Weights of a small sound classifier: adamw at rate 0.0029.
Rows from block 2, named by matrix and row number. Rows with one number belong to one channel. Each number is 200 + 40 x the weight over its row's rms, rounded and kept within 0 to 999. All counts start at 0. After the name is the row's rms in percent of the matrix's.
# convs0: first 3x3 conv, stride 2 (model.blocks.2.convs.0.weight, 112x64x3x3), inputs 16-31, a 3x3 kernel for each
# convs1: second 3x3 conv (model.blocks.2.convs.1.weight, 112x112x3x3, transposed), outputs 16-31, a 3x3 kernel for each
convs0.83,090,200,162,190,176,174,163,211,157,240,200,206,211,200,206,262,126,147,200,134,122,200,135,113,158,143,200,200,164,173,149,201,160,108,200,121,98,175,180,170,144,139,161,178,120,139,167,200,200,144,148,200,200,198,211,274,249,200,240,180,200,191,189,187,200,174,200,200,200,197,200,193,200,234,192,166,200,187,200,125,126,135,229,243,276,212,200,200,217,185,241,216,200,214,257,216,314,212,230,265,227,245,222,200,200,200,177,200,200,200,200,200,200,182,200,200,200,159,243,200,189,252,200,200,232,200,217,200,200,221,245,200,268,202,223,200,195,223,251,228,229,302,200,177,199
convs1.83,097,220,254,245,251,245,282,200,200,158,276,166,227,200,196,248,200,200,200,200,142,150,204,222,199,200,200,198,124,200,200,179,165,200,200,227,200,200,200,245,205,273,200,200,185,241,200,205,194,185,200,183,125,179,98,255,269,226,209,234,237,183,188,293,175,91,200,215,200,234,228,232,242,189,200,200,104,145,210,160,185,198,200,133,196,142,200,217,200,281,300,242,284,253,148,190,273,91,110,210,230,200,200,230,230,213,178,226,200,234,200,200,200,196,200,107,182,200,160,146,248,179,162,206,241,246,237,139,200,204,172,148,200,200,243,200,200,200,200,231,155,174,200,221,226
convs0.84,101,200,249,224,200,200,200,82,219,267,195,186,200,220,163,174,148,71,117,200,153,178,140,134,177,136,141,148,174,173,163,209,162,200,167,187,195,200,166,200,200,200,160,200,236,200,206,185,200,256,229,222,155,106,71,251,255,277,200,200,200,233,200,253,163,141,153,197,200,186,225,200,198,200,177,192,200,200,199,200,200,198,257,200,215,191,200,216,257,238,200,252,270,258,218,200,184,171,205,200,232,257,240,107,92,106,200,200,193,175,200,200,200,267,200,200,238,230,200,200,235,220,212,200,200,200,197,213,212,200,200,218,215,81,100,152,272,250,259,220,192,159,127,163,232
convs1.84,100,233,216,200,226,200,244,201,146,210,190,216,219,173,252,201,200,240,181,189,98,148,200,128,116,130,97,138,225,243,200,174,216,240,150,152,158,200,245,187,184,200,262,250,272,243,200,148,137,198,184,228,268,284,271,200,216,200,136,200,150,200,190,194,172,140,200,233,200,165,133,192,200,100,93,149,203,200,236,283,278,227,170,130,145,200,200,157,116,143,194,159,200,200,256,265,200,211,224,246,148,269,200,200,220,225,200,218,181,200,200,216,275,219,200,236,200,164,225,263,232,207,200,156,200,131,167,200,253,246,220,200,226,273,314,200,200,213,200,200,157,200,200,201,172
convs0.85,105,220,114,138,200,112,223,156,121,195,215,206,200,200,200,189,200,209,185,277,252,260,264,229,200,200,200,215,260,206,242,301,238,273,213,220,200,200,200,259,196,200,253,200,251,240,220,225,273,167,200,200,200,245,200,200,219,159,200,220,198,200,200,200,200,116,200,186,131,100,200,209,166,241,224,200,244,200,200,200,200,200,222,213,169,209,179,193,200,200,145,228,200,152,200,218,187,200,163,146,151,191,200,181,200,279,200,200,248,278,296,224,229,200,200,235,201,139,248,224,206,252,214,172,200,197,200,261,200,238,200,265,272,313,270,251,200,181,184,214,235,240,228,208,200
convs1.85,095,262,151,218,160,200,200,166,200,165,198,176,200,200,200,200,200,200,164,176,200,200,189,197,163,217,223,150,115,121,110,94,134,199,200,200,223,175,219,155,182,197,147,255,186,200,200,196,251,200,200,200,171,200,191,181,200,239,243,178,257,253,200,253,214,210,221,235,215,200,250,228,256,200,200,200,233,232,254,200,200,200,174,208,178,241,176,159,232,231,200,177,213,200,186,229,200,220,200,147,180,256,153,124,200,146,125,224,190,273,131,170,212,139,178,275,200,162,159,141,200,201,200,181,243,163,132,125,136,219,200,200,218,200,200,200,169,134,243,162,200,263,200,300,248
convs0.86,094,211,110,200,201,200,241,149,196,176,200,170,143,285,200,233,212,200,200,200,200,201,200,200,157,200,178,176,200,251,262,304,297,322,244,299,200,200,200,200,255,266,200,231,255,217,213,232,200,200,215,228,167,200,200,209,170,200,200,162,200,212,190,204,154,146,205,109,143,200,83,200,176,256,200,200,288,243,244,274,200,200,224,200,230,200,204,172,200,200,200,222,200,200,200,201,192,175,192,201,200,251,224,200,200,200,230,249,283,275,283,200,232,200,200,233,200,220,251,223,235,200,200,216,248,200,200,229,218,235,200,223,200,254,261,259,200,215,226,252,252,270,257,247,271
convs1.86,096,268,200,276,200,200,200,200,189,251,231,200,200,200,200,156,223,245,143,229,259,244,209,200,200,220,235,200,114,126,99,200,235,198,200,151,200,200,200,261,200,200,200,200,200,248,176,200,216,200,210,235,200,200,201,197,232,200,200,175,200,263,200,263,238,200,200,220,248,233,213,268,242,200,192,200,255,251,251,256,238,259,200,183,195,186,200,218,160,199,209,200,230,210,200,176,215,218,200,200,200,200,200,189,200,255,200,231,227,272,227,156,212,175,93,261,223,101,200,146,200,224,200,173,226,221,124,177,158,200,245,200,261,195,248,224,221,149,126,214,240,200,246,300,276
convs0.87,088,180,145,200,200,204,148,120,200,210,226,200,241,188,160,258,192,200,218,200,197,200,200,200,171,133,143,134,137,200,84,157,150,200,183,200,135,221,200,177,221,205,200,196,229,164,223,200,176,141,114,175,126,137,190,200,194,190,200,200,143,200,175,194,200,200,200,234,200,200,200,200,218,193,118,141,238,183,194,244,240,174,197,226,200,200,148,196,200,115,136,207,200,200,126,194,181,170,165,200,237,274,220,200,200,201,200,239,196,161,203,213,200,203,153,200,158,200,138,109,112,115,101,77,146,129,114,231,206,266,146,91,132,183,200,217,138,135,179,109,147,200,192,255,271
convs1.87,098,256,200,251,200,200,200,200,252,266,200,192,200,200,239,163,204,229,160,230,207,193,235,197,189,259,269,200,209,177,169,200,200,236,200,130,219,228,231,200,200,129,200,200,132,193,216,200,280,200,200,200,200,228,218,233,184,200,257,260,275,290,293,298,223,212,201,200,200,200,200,209,200,200,189,200,245,200,200,200,234,236,139,182,156,199,200,200,200,201,200,162,152,229,234,225,223,235,241,178,121,250,200,152,200,200,161,200,209,229,205,162,200,191,169,293,248,231,261,221,159,250,213,146,296,230,166,167,119,96,243,227,200,251,243,200,146,63,188,163,196,255,200,238,280
convs0.88,100,191,217,271,200,304,300,200,300,200,200,221,226,176,154,200,200,200,205,200,226,254,229,200,200,200,200,262,192,200,128,181,155,200,198,214,200,241,200,200,287,240,238,239,274,261,238,248,265,200,136,126,190,212,244,244,145,200,217,200,212,297,257,264,200,200,212,138,200,167,200,200,200,176,124,134,200,200,183,159,200,210,192,189,200,226,196,222,200,252,273,200,149,200,169,208,244,197,248,250,200,200,200,200,264,203,238,302,260,187,158,200,200,265,249,168,158,193,200,184,186,200,182,168,200,200,200,200,200,204,200,191,200,234,254,243,200,200,200,249,255,200,246,270,248
convs1.88,102,252,253,239,156,200,217,122,200,239,200,140,220,221,200,200,170,188,200,200,230,200,201,200,200,200,169,200,164,200,200,160,201,225,246,190,200,121,157,237,152,98,170,188,229,134,104,166,212,244,210,172,200,192,137,179,96,188,200,200,244,216,200,200,223,146,200,200,148,239,200,200,170,200,199,200,200,244,258,200,203,212,200,131,148,230,208,200,149,169,211,205,257,254,200,238,198,248,223,147,200,216,229,253,215,200,232,200,200,200,191,151,116,191,82,211,242,113,177,153,150,140,189,200,200,227,216,200,130,141,207,200,210,200,133,177,228,200,200,123,232,229,231,205,200
convs0.89,109,193,200,189,161,179,200,122,142,200,189,217,211,181,149,118,200,268,269,143,124,122,151,131,200,129,117,149,165,200,190,208,218,269,191,200,280,175,200,200,200,217,256,186,200,192,200,232,250,200,200,154,200,200,200,121,135,186,249,224,207,221,228,259,180,200,167,112,150,114,218,200,200,219,173,200,231,210,257,144,181,200,188,200,200,269,224,206,200,204,200,200,183,200,229,200,198,189,210,257,215,202,158,252,207,214,200,233,219,228,200,180,195,183,200,183,200,184,200,200,200,200,200,200,206,205,254,175,173,192,207,200,200,200,200,228,175,207,174,195,183,244,161,200,215
convs1.89,100,285,269,268,191,209,263,200,200,243,172,159,200,200,196,199,203,235,251,270,221,168,177,153,134,200,150,200,183,173,212,210,200,245,200,205,200,200,209,193,294,269,200,259,200,180,144,170,240,244,200,200,158,154,191,166,286,238,232,212,206,215,155,229,235,200,171,228,228,218,229,219,230,200,200,200,244,245,283,162,118,267,200,208,241,154,200,226,177,249,195,239,291,237,200,199,233,184,200,200,200,206,157,141,200,131,177,200,177,212,155,238,200,200,254,213,200,150,138,149,165,218,216,174,244,237,200,190,200,188,200,200,191,200,200,189,200,90,193,281,200,209,258,237,255
convs0.90,093,203,155,134,136,181,215,99,0,179,220,235,240,252,205,212,200,200,200,200,200,232,200,200,200,97,200,200,275,220,200,243,200,200,200,203,227,200,231,200,200,239,225,183,261,228,220,183,180,200,200,200,131,139,99,152,186,200,174,215,200,183,177,200,200,200,200,200,117,200,200,168,178,200,200,222,225,216,200,244,223,194,200,147,212,156,160,200,143,200,110,200,200,200,159,182,153,136,89,183,103,200,168,91,200,183,153,200,199,200,225,201,200,200,177,200,149,200,190,200,200,200,200,109,180,190,124,200,129,238,163,132,200,206,189,200,122,88,200,95,184,200,200,200,238
convs1.90,095,237,200,181,228,200,200,148,165,200,141,200,153,200,200,148,242,215,135,218,200,200,232,200,160,217,233,163,141,147,134,179,200,195,218,152,193,200,205,140,178,88,124,220,117,200,208,200,280,200,200,219,200,199,202,200,138,155,236,247,232,287,317,301,216,200,225,200,170,218,200,202,210,154,183,200,200,200,238,206,205,237,210,200,180,272,200,165,200,200,200,200,200,190,269,270,160,250,219,200,137,208,136,127,200,161,120,215,200,240,200,140,248,200,129,333,226,149,223,174,200,247,200,122,251,200,137,141,91,112,229,219,200,265,219,208,171,90,219,184,250,265,200,311,266
convs0.91,103,148,101,104,142,115,171,166,77,99,200,210,219,140,165,171,190,200,203,250,181,137,289,200,116,282,200,101,220,200,214,285,228,257,197,148,200,123,175,237,200,183,243,71,200,186,165,199,222,155,200,200,199,200,200,153,160,150,200,220,200,177,227,204,224,200,163,203,187,144,200,210,184,237,215,193,236,210,229,183,163,200,175,174,203,208,195,200,228,173,200,245,251,150,242,272,155,239,242,200,229,183,200,200,165,200,200,200,200,266,200,200,205,214,201,159,200,179,200,200,184,200,195,200,200,200,200,179,200,175,200,210,222,200,200,200,118,143,132,132,158,200,108,173,152
convs1.91,102,227,200,200,200,198,199,200,200,165,158,200,259,224,210,275,172,169,205,225,200,185,200,217,156,200,248,200,241,200,212,166,172,200,200,230,220,200,200,154,200,200,200,200,129,146,200,200,296,244,200,200,164,161,192,200,200,200,200,172,231,147,200,250,200,200,206,172,200,200,253,200,175,151,222,200,200,274,259,200,165,200,143,184,192,126,157,200,222,252,209,265,200,231,236,200,189,226,179,203,216,238,200,164,200,123,155,200,147,267,106,216,228,138,255,225,129,184,200,200,200,207,200,200,235,181,121,75,142,200,200,138,200,200,195,200,200,133,291,190,177,200,225,252,232
convs0.92,106,143,134,144,110,159,200,194,120,200,166,200,200,195,182,166,142,85,204,200,151,163,257,170,140,250,192,167,189,179,163,177,224,200,143,161,200,200,200,184,200,152,200,212,144,170,167,172,173,145,159,163,200,183,185,160,211,184,200,185,162,141,190,200,200,200,174,273,195,132,213,144,125,231,209,222,215,200,266,114,130,172,285,228,200,227,200,212,131,143,174,290,255,145,269,258,194,248,235,144,303,264,200,200,206,198,200,130,195,200,182,140,200,200,249,209,183,200,200,200,153,222,200,200,200,200,200,200,204,200,250,227,200,200,200,131,152,119,157,157,134,180,158,109,89
convs1.92,099,200,235,200,276,194,218,200,195,106,191,200,306,127,159,279,132,200,266,200,200,200,127,200,212,106,200,251,200,210,200,175,185,200,208,258,200,200,230,233,267,232,200,200,237,194,204,184,200,223,197,255,116,168,200,319,267,265,163,239,200,48,235,314,178,167,200,241,196,160,225,217,200,200,210,210,200,226,247,159,200,225,259,200,220,228,207,241,200,236,268,227,200,200,136,200,251,209,135,222,200,231,174,200,200,165,200,215,94,196,200,200,219,132,279,193,162,200,112,108,184,235,200,168,214,267,200,159,229,224,176,116,200,134,174,185,200,219,264,200,181,205,194,226,243
convs0.93,091,200,208,191,84,200,130,87,144,224,288,250,200,207,224,200,200,200,200,222,210,243,136,168,209,138,157,200,214,159,200,200,200,141,207,150,184,209,249,239,200,234,199,203,288,235,250,255,269,182,200,200,169,200,200,160,169,177,160,182,203,99,99,138,200,144,200,200,183,96,200,200,200,200,229,228,196,200,200,245,219,210,236,188,151,200,191,258,179,200,43,159,200,167,228,207,187,146,80,150,200,200,200,151,200,215,163,200,171,200,200,231,169,200,97,200,132,200,172,151,200,158,125,99,140,84,95,261,253,225,200,200,206,189,161,200,200,176,178,146,202,200,200,173,200
convs1.93,097,270,200,200,233,200,200,191,200,200,178,201,200,170,200,200,200,213,200,200,196,254,217,159,200,202,178,200,144,190,212,200,200,200,190,200,183,200,213,171,200,80,200,200,132,200,217,200,289,194,200,220,248,200,218,199,160,200,259,207,232,238,269,252,215,194,224,200,160,189,200,210,186,200,207,200,200,169,200,200,227,236,228,200,194,200,200,169,200,221,166,239,239,154,249,226,155,271,144,191,121,200,191,116,200,184,148,200,228,191,192,162,231,181,89,336,216,95,258,190,187,256,226,200,280,200,144,139,68,109,268,217,200,276,269,200,200,187,200,197,200,264,211,274,236
convs0.94,099,117,254,200,165,198,173,131,172,200,202,219,211,236,200,200,125,169,255,200,202,207,200,200,196,200,200,218,136,117,191,162,200,123,195,200,200,246,261,223,200,256,231,120,185,200,200,223,175,200,200,200,129,128,200,200,183,187,200,200,149,200,216,194,200,117,186,101,146,140,143,126,132,200,157,200,184,212,187,88,136,200,190,202,241,200,153,221,143,169,187,138,162,151,148,180,173,200,118,200,271,246,188,200,200,200,112,136,200,188,231,204,200,215,189,147,200,200,197,206,200,212,200,200,210,200,200,165,178,200,200,204,198,223,200,200,127,213,231,94,155,200,200,118,138
convs1.94,099,265,210,200,270,200,200,200,149,200,200,200,309,182,134,183,200,224,200,208,204,244,200,202,186,200,169,164,307,274,236,200,138,200,217,150,252,257,200,226,248,200,190,265,153,280,219,296,199,191,200,200,200,166,177,200,298,200,188,270,194,145,206,207,200,125,89,184,200,232,217,236,200,81,128,175,182,200,282,214,181,244,200,200,205,177,242,171,200,229,273,306,263,200,200,151,189,198,176,169,200,215,132,48,217,159,75,245,156,265,200,223,268,207,200,200,144,228,200,200,223,200,272,200,209,242,190,147,171,218,141,200,125,200,200,170,250,276,237,192,147,194,208,200,200
convs0.95,094,148,149,183,117,259,200,146,200,217,213,200,245,172,151,201,167,200,200,170,200,194,200,209,167,200,141,158,200,115,117,147,120,134,182,166,130,200,200,170,230,204,200,203,207,156,186,118,147,126,65,163,150,141,221,149,148,163,200,200,159,191,173,200,200,200,233,228,211,200,258,188,211,213,152,156,241,200,174,238,200,154,204,195,159,200,161,151,132,128,141,216,200,200,146,203,200,190,183,186,200,270,200,200,212,231,200,200,209,128,200,215,200,200,200,165,157,112,126,110,200,94,82,90,126,63,114,197,149,200,183,165,185,200,200,253,134,118,200,129,174,200,191,256,267
convs1.95,099,243,200,242,231,235,174,200,250,262,200,200,192,248,269,183,200,233,174,242,200,180,241,217,188,274,257,200,211,191,181,200,200,239,119,123,200,200,231,200,191,159,200,200,200,154,180,200,257,229,200,200,202,200,190,218,171,200,269,200,200,301,299,314,216,209,225,208,200,200,200,199,200,235,200,200,236,200,200,197,200,181,127,180,174,176,202,200,200,200,200,175,200,200,200,197,226,246,233,177,163,200,199,136,200,180,175,200,234,200,200,218,200,213,200,275,256,200,248,236,164,243,234,187,292,238,200,181,143,125,266,234,217,255,233,200,155,88,209,200,227,249,200,211,273
convs0.96,104,178,200,200,175,177,168,200,93,200,200,200,172,223,265,200,200,200,200,200,169,200,200,190,188,200,184,200,184,153,162,176,185,243,200,253,312,169,200,241,179,246,252,134,200,280,158,200,200,124,200,227,144,164,172,200,200,236,168,179,171,200,118,176,230,172,183,195,143,191,141,137,131,200,226,200,200,200,209,157,200,262,232,230,245,278,247,269,260,200,224,200,208,175,218,215,174,206,200,171,238,247,236,173,189,200,135,244,261,227,243,235,273,229,200,216,164,200,200,177,121,241,200,41,229,200,120,200,150,200,150,129,200,179,99,120,203,200,243,140,145,221,200,122,116
convs1.96,099,248,167,200,200,225,200,261,216,98,194,200,249,200,109,200,200,209,131,258,224,200,228,244,200,129,194,200,244,267,200,174,200,200,102,184,265,222,219,200,227,200,168,288,165,305,218,200,206,200,200,237,200,200,214,200,217,200,114,256,261,179,200,225,151,108,147,200,200,200,233,249,216,200,200,195,162,200,222,246,213,222,206,188,219,192,200,206,200,200,200,256,267,200,229,174,246,200,200,200,174,231,147,140,240,126,135,253,88,290,161,247,266,161,200,280,132,259,200,216,181,232,217,255,220,209,200,155,200,243,200,200,200,151,175,200,278,225,195,200,113,200,229,217,183
convs0.97,095,166,200,200,207,262,284,200,222,220,153,115,179,230,200,200,200,207,177,178,184,200,200,223,200,200,232,248,254,260,236,200,241,216,221,216,148,241,200,197,269,279,171,200,260,206,200,200,153,163,200,143,200,245,205,200,148,200,266,297,279,226,200,208,141,200,181,108,141,156,179,183,221,200,200,285,143,131,128,200,200,200,200,175,200,228,200,200,200,191,188,176,181,185,200,200,191,200,200,253,159,172,171,200,200,141,200,212,183,263,215,192,200,175,281,200,177,200,156,155,253,182,200,201,200,218,200,200,96,203,248,225,200,200,200,202,175,200,159,255,264,200,216,227,200
convs1.97,100,200,184,242,200,200,200,200,179,190,208,134,168,180,175,128,116,200,209,286,220,200,235,178,184,212,101,96,146,225,200,212,175,156,256,200,153,259,163,140,252,243,191,136,229,117,174,165,262,194,178,100,200,224,200,149,120,248,200,179,149,200,200,161,178,200,200,217,228,271,200,145,200,200,200,200,203,200,257,291,239,200,189,179,200,176,149,151,222,200,200,140,258,184,229,192,200,218,205,200,259,198,209,233,168,239,232,200,200,162,200,174,200,200,187,236,245,179,68,160,173,198,222,212,200,200,252,207,178,131,200,200,173,231,200,200,158,176,179,200,200,190,236,230,207
convs0.98,104,148,72,258,157,123,241,200,71,200,249,200,200,200,246,200,200,264,224,231,200,142,228,147,102,227,125,109,167,208,243,171,185,229,132,152,200,209,165,242,157,158,261,180,106,230,200,177,197,200,127,169,200,175,204,225,203,200,200,193,159,200,200,146,206,175,197,200,119,194,148,126,176,200,235,214,199,205,200,193,200,200,200,231,202,195,156,139,211,200,159,268,280,191,275,247,200,277,297,143,200,161,200,200,139,152,200,147,141,196,200,180,200,200,153,200,200,155,202,200,122,224,200,109,200,200,119,190,200,200,137,200,200,125,200,180,200,173,230,200,133,244,208,133,231
convs1.98,103,220,251,264,200,218,261,200,200,219,166,207,231,175,212,231,154,202,193,168,267,200,141,259,207,163,269,186,200,182,137,232,170,120,202,211,100,168,200,212,156,200,215,160,203,207,200,236,254,200,244,200,181,228,159,200,200,116,169,149,200,175,160,232,200,200,211,200,200,200,200,200,124,199,222,200,200,200,225,200,196,223,146,200,250,167,194,254,167,252,237,200,281,223,159,303,268,104,270,294,200,253,200,243,285,236,200,293,208,271,120,252,209,178,243,200,166,267,127,198,200,200,200,212,151,211,200,146,169,200,200,174,198,217,200,170,200,200,232,200,200,190,264,240,200
convs0.99,102,199,210,180,259,222,200,131,156,200,202,134,224,229,200,208,185,236,200,187,186,231,200,200,223,200,200,212,186,162,200,207,190,200,231,243,200,211,187,190,225,225,238,196,200,243,200,158,199,224,200,200,187,260,247,104,92,79,200,251,240,200,197,203,157,161,176,132,103,170,188,200,200,257,200,200,232,175,156,263,247,222,129,148,200,242,200,262,200,212,196,163,143,154,264,200,206,200,186,203,204,189,176,200,200,200,200,229,229,250,255,238,191,163,200,262,179,200,182,133,183,187,152,126,192,160,158,107,86,139,258,249,215,200,248,220,194,173,159,289,274,278,203,200,196
convs1.99,098,224,200,268,189,200,200,200,145,200,211,174,159,234,200,143,118,219,238,306,221,202,222,165,143,244,164,64,190,191,152,268,235,209,200,219,200,200,200,200,228,255,180,147,200,201,226,169,200,200,172,98,200,243,238,240,200,255,232,138,92,250,194,191,200,251,242,191,200,261,200,200,217,233,214,233,236,200,227,200,177,200,200,196,262,200,200,200,200,200,168,139,200,199,246,206,200,239,264,200,267,200,209,224,200,239,187,200,200,136,195,200,200,200,208,242,275,200,152,201,205,251,259,200,200,200,200,224,98,118,200,200,186,270,262,200,200,234,149,270,254,224,200,200,236
convs0.100,097,200,241,200,200,200,272,200,316,261,199,199,200,215,177,152,217,161,200,238,200,243,217,200,200,200,200,200,200,200,237,214,212,200,200,250,200,254,221,168,265,244,204,290,277,200,235,244,200,200,254,254,185,200,186,200,200,200,200,200,200,219,200,222,120,192,228,165,200,200,123,200,207,200,193,200,200,200,200,224,232,200,200,201,133,208,243,220,194,197,200,200,200,200,223,170,170,116,145,200,238,306,200,163,200,228,205,200,200,200,263,258,217,251,200,181,200,208,203,199,176,180,200,163,200,149,200,244,275,288,217,200,200,200,200,200,200,227,246,200,200,207,183,202,255
convs1.100,093,233,149,200,208,145,200,152,168,241,112,107,151,119,200,182,187,201,157,186,184,200,200,161,200,200,153,200,219,116,167,200,200,200,200,108,200,200,200,259,200,152,270,248,200,192,149,159,200,167,200,231,215,227,265,200,200,171,200,220,197,256,223,200,243,224,200,240,218,177,158,237,200,188,139,175,266,198,231,325,257,256,187,196,179,225,200,200,156,200,200,200,200,212,200,274,263,234,237,249,110,238,200,200,200,223,215,258,214,256,212,105,276,208,99,289,259,132,200,200,193,200,200,200,228,167,112,161,52,118,200,231,200,250,250,254,175,137,149,200,200,289,200,243,298
convs0.101,095,191,174,257,210,213,197,200,195,215,99,219,194,226,231,217,212,254,204,211,200,174,222,179,200,182,200,200,130,200,245,137,200,294,200,235,256,102,209,200,151,246,269,148,261,244,141,166,232,167,195,243,191,171,211,233,215,275,200,169,200,186,200,200,126,134,175,137,148,194,132,108,200,200,200,157,253,200,200,246,200,222,200,216,203,238,189,157,200,204,201,191,183,207,216,150,200,224,134,157,119,200,182,77,183,210,200,204,231,221,200,200,239,167,175,228,200,131,200,206,213,200,200,208,219,200,177,137,173,200,171,110,165,162,144,200,149,186,237,148,120,200,167,200,238
convs1.101,101,286,251,296,200,296,294,200,268,277,140,122,200,197,200,110,231,200,152,200,249,200,219,253,237,253,200,167,179,210,115,200,235,171,193,153,160,190,200,198,155,206,203,234,116,218,200,200,232,204,200,200,219,238,247,226,200,214,200,147,234,221,118,262,232,196,200,219,204,200,236,200,200,200,182,221,210,222,254,195,200,247,127,130,200,200,200,200,132,200,165,200,273,230,168,249,241,117,234,252,118,200,146,111,223,129,149,250,154,214,200,242,205,200,271,230,200,230,200,200,212,209,200,157,200,214,200,190,169,181,270,200,188,265,240,182,128,70,200,255,196,180,291,239,236
convs0.102,092,162,200,145,189,200,265,125,256,180,200,180,212,216,123,200,226,202,202,133,140,200,200,98,200,200,119,200,193,227,264,285,280,315,274,332,322,202,171,137,282,228,184,217,200,126,225,224,175,215,256,200,168,245,237,200,200,176,200,156,161,202,199,191,204,200,200,171,200,200,165,200,200,200,171,188,262,178,184,236,238,200,189,176,200,159,181,246,200,126,200,156,215,200,191,200,246,150,231,257,205,200,200,188,213,180,194,200,207,200,200,200,210,162,187,200,200,176,200,192,200,182,200,200,200,200,200,219,191,201,200,201,200,220,245,239,215,242,237,220,228,255,253,301,312
convs1.102,094,254,178,251,200,168,257,195,184,260,250,144,170,247,204,134,215,232,200,241,184,194,200,174,200,221,200,165,167,162,152,174,200,200,186,200,158,175,215,223,245,200,196,175,270,193,176,181,237,211,200,195,200,142,157,200,187,272,200,155,200,271,200,258,242,241,200,203,250,220,238,248,218,255,217,200,263,240,225,200,200,229,155,183,134,134,200,200,139,204,221,200,244,213,200,187,221,235,210,200,243,230,223,200,200,227,197,200,246,259,239,130,230,238,106,200,291,116,189,203,212,218,226,239,200,251,172,190,127,111,252,200,200,217,242,200,188,143,93,231,230,200,255,229,288
convs0.103,106,202,168,200,219,200,218,300,284,231,225,212,178,200,200,200,195,196,197,200,200,200,200,200,200,200,196,227,217,251,200,220,207,173,201,178,156,200,143,238,231,169,121,248,146,134,150,161,146,111,178,200,200,200,200,76,41,28,129,200,232,200,200,181,246,273,202,230,224,136,194,167,200,200,200,200,220,200,158,167,148,187,200,205,177,122,143,145,195,183,154,198,199,113,153,200,211,200,214,232,209,200,200,175,203,213,232,200,211,256,266,188,200,213,200,156,200,183,200,200,200,130,184,200,127,200,200,175,200,171,141,126,196,200,200,200,137,159,170,95,200,236,276,264,254
convs1.103,104,176,174,200,202,200,197,261,202,200,259,182,200,246,211,127,200,202,150,193,171,166,154,200,186,192,200,200,133,178,119,170,168,200,191,200,200,193,208,159,287,300,200,160,200,142,204,161,200,200,193,175,200,179,116,130,209,230,200,188,113,149,200,200,200,265,231,114,245,207,211,228,261,200,200,240,200,200,200,176,200,200,105,216,183,124,137,200,200,200,242,168,131,200,200,194,174,200,103,194,298,257,200,190,200,178,200,188,259,192,187,213,187,200,146,200,183,148,152,162,246,178,204,180,168,200,238,104,207,200,236,200,233,200,237,207,172,182,200,200,200,204,249,172,192
convs0.104,099,283,211,182,200,203,149,182,91,107,200,174,166,166,204,172,206,200,174,214,216,182,200,204,197,200,200,200,188,191,152,235,166,158,235,200,200,165,174,200,200,200,225,200,243,206,233,200,141,230,162,131,173,200,163,200,226,228,133,187,216,177,196,200,231,200,105,214,200,89,200,196,164,195,206,239,244,229,200,262,278,200,200,153,116,233,216,200,222,190,200,208,229,200,184,200,188,200,131,200,212,224,200,190,174,200,200,191,200,209,192,200,172,200,183,232,205,189,122,129,143,135,123,144,200,142,145,200,200,139,174,154,200,223,209,200,200,73,121,80,133,200,131,165,200
convs1.104,102,200,249,192,200,213,131,243,215,252,166,200,244,200,200,180,220,200,201,219,170,226,246,160,200,283,184,149,200,208,187,177,200,234,131,130,159,242,160,108,200,200,147,188,153,187,200,205,243,223,200,200,249,223,216,190,151,221,248,166,200,306,318,311,200,230,251,200,229,226,200,188,200,200,200,255,234,200,263,217,178,255,200,230,200,255,200,207,178,200,92,169,195,214,200,179,171,235,193,200,165,217,174,152,234,199,116,268,272,206,200,211,248,108,186,327,168,200,262,215,200,272,200,110,255,158,133,154,108,200,237,219,200,276,238,200,180,188,200,200,256,244,207,200,253
convs0.105,104,145,220,200,271,200,119,243,200,210,200,200,214,200,200,200,200,191,219,228,184,200,256,200,200,260,221,200,200,199,156,183,191,238,159,200,281,154,78,239,200,87,200,172,200,196,128,109,220,137,108,153,200,144,77,144,200,200,259,229,160,206,200,137,152,200,200,187,205,200,200,187,196,264,263,249,233,200,222,122,126,185,200,183,200,200,187,200,223,251,213,151,200,242,200,200,108,187,200,181,236,214,200,200,200,167,227,212,170,218,235,240,294,284,308,191,244,200,200,257,260,200,200,200,207,200,200,168,176,170,245,198,128,291,221,200,90,158,212,191,166,109,204,156,143
convs1.105,100,163,200,200,233,200,200,175,200,151,278,183,241,165,103,222,214,45,128,284,221,200,223,185,181,161,137,205,244,201,124,137,111,138,200,200,217,200,200,186,183,181,200,242,191,248,146,200,214,152,200,270,196,123,197,249,299,223,200,325,293,88,200,200,136,129,176,191,261,170,256,280,173,112,147,182,196,200,229,272,250,200,233,200,214,200,205,200,243,234,200,289,242,246,200,200,200,274,216,253,200,299,170,143,200,130,200,262,220,225,129,252,227,144,237,200,131,246,125,158,213,200,188,216,200,200,200,149,222,203,189,216,200,71,100,200,165,156,231,200,135,160,240,200,173
convs0.106,099,200,182,200,223,224,200,213,231,217,200,255,281,199,216,200,200,189,277,171,219,231,200,172,214,164,178,210,178,185,204,195,216,200,221,200,200,200,200,224,243,200,200,217,200,283,208,231,200,173,200,177,217,213,157,200,200,109,243,220,106,256,204,200,200,201,279,200,202,248,200,160,200,39,201,200,107,166,183,200,200,200,107,220,238,150,250,200,200,200,275,164,174,200,200,156,157,219,200,216,133,143,200,206,200,197,190,200,262,206,230,229,200,275,285,200,257,218,200,236,205,185,200,200,149,203,179,154,175,186,218,200,200,245,238,176,241,200,204,294,274,203,302,277,236
convs1.106,102,159,200,224,80,204,242,138,178,251,292,200,130,200,200,140,169,200,200,241,214,200,243,164,220,200,239,200,200,166,154,221,200,200,262,200,200,133,106,200,103,165,200,117,200,269,147,200,154,200,225,199,200,168,130,200,118,220,265,227,146,240,254,62,263,200,227,214,226,200,305,278,211,238,200,217,256,233,255,242,200,117,197,141,172,185,158,167,200,170,175,204,167,291,143,143,258,192,200,210,283,200,242,150,133,253,200,145,200,200,219,245,114,173,200,170,207,241,150,101,114,109,182,200,139,118,275,223,224,207,200,200,199,182,200,207,284,160,108,200,200,200,282,217,151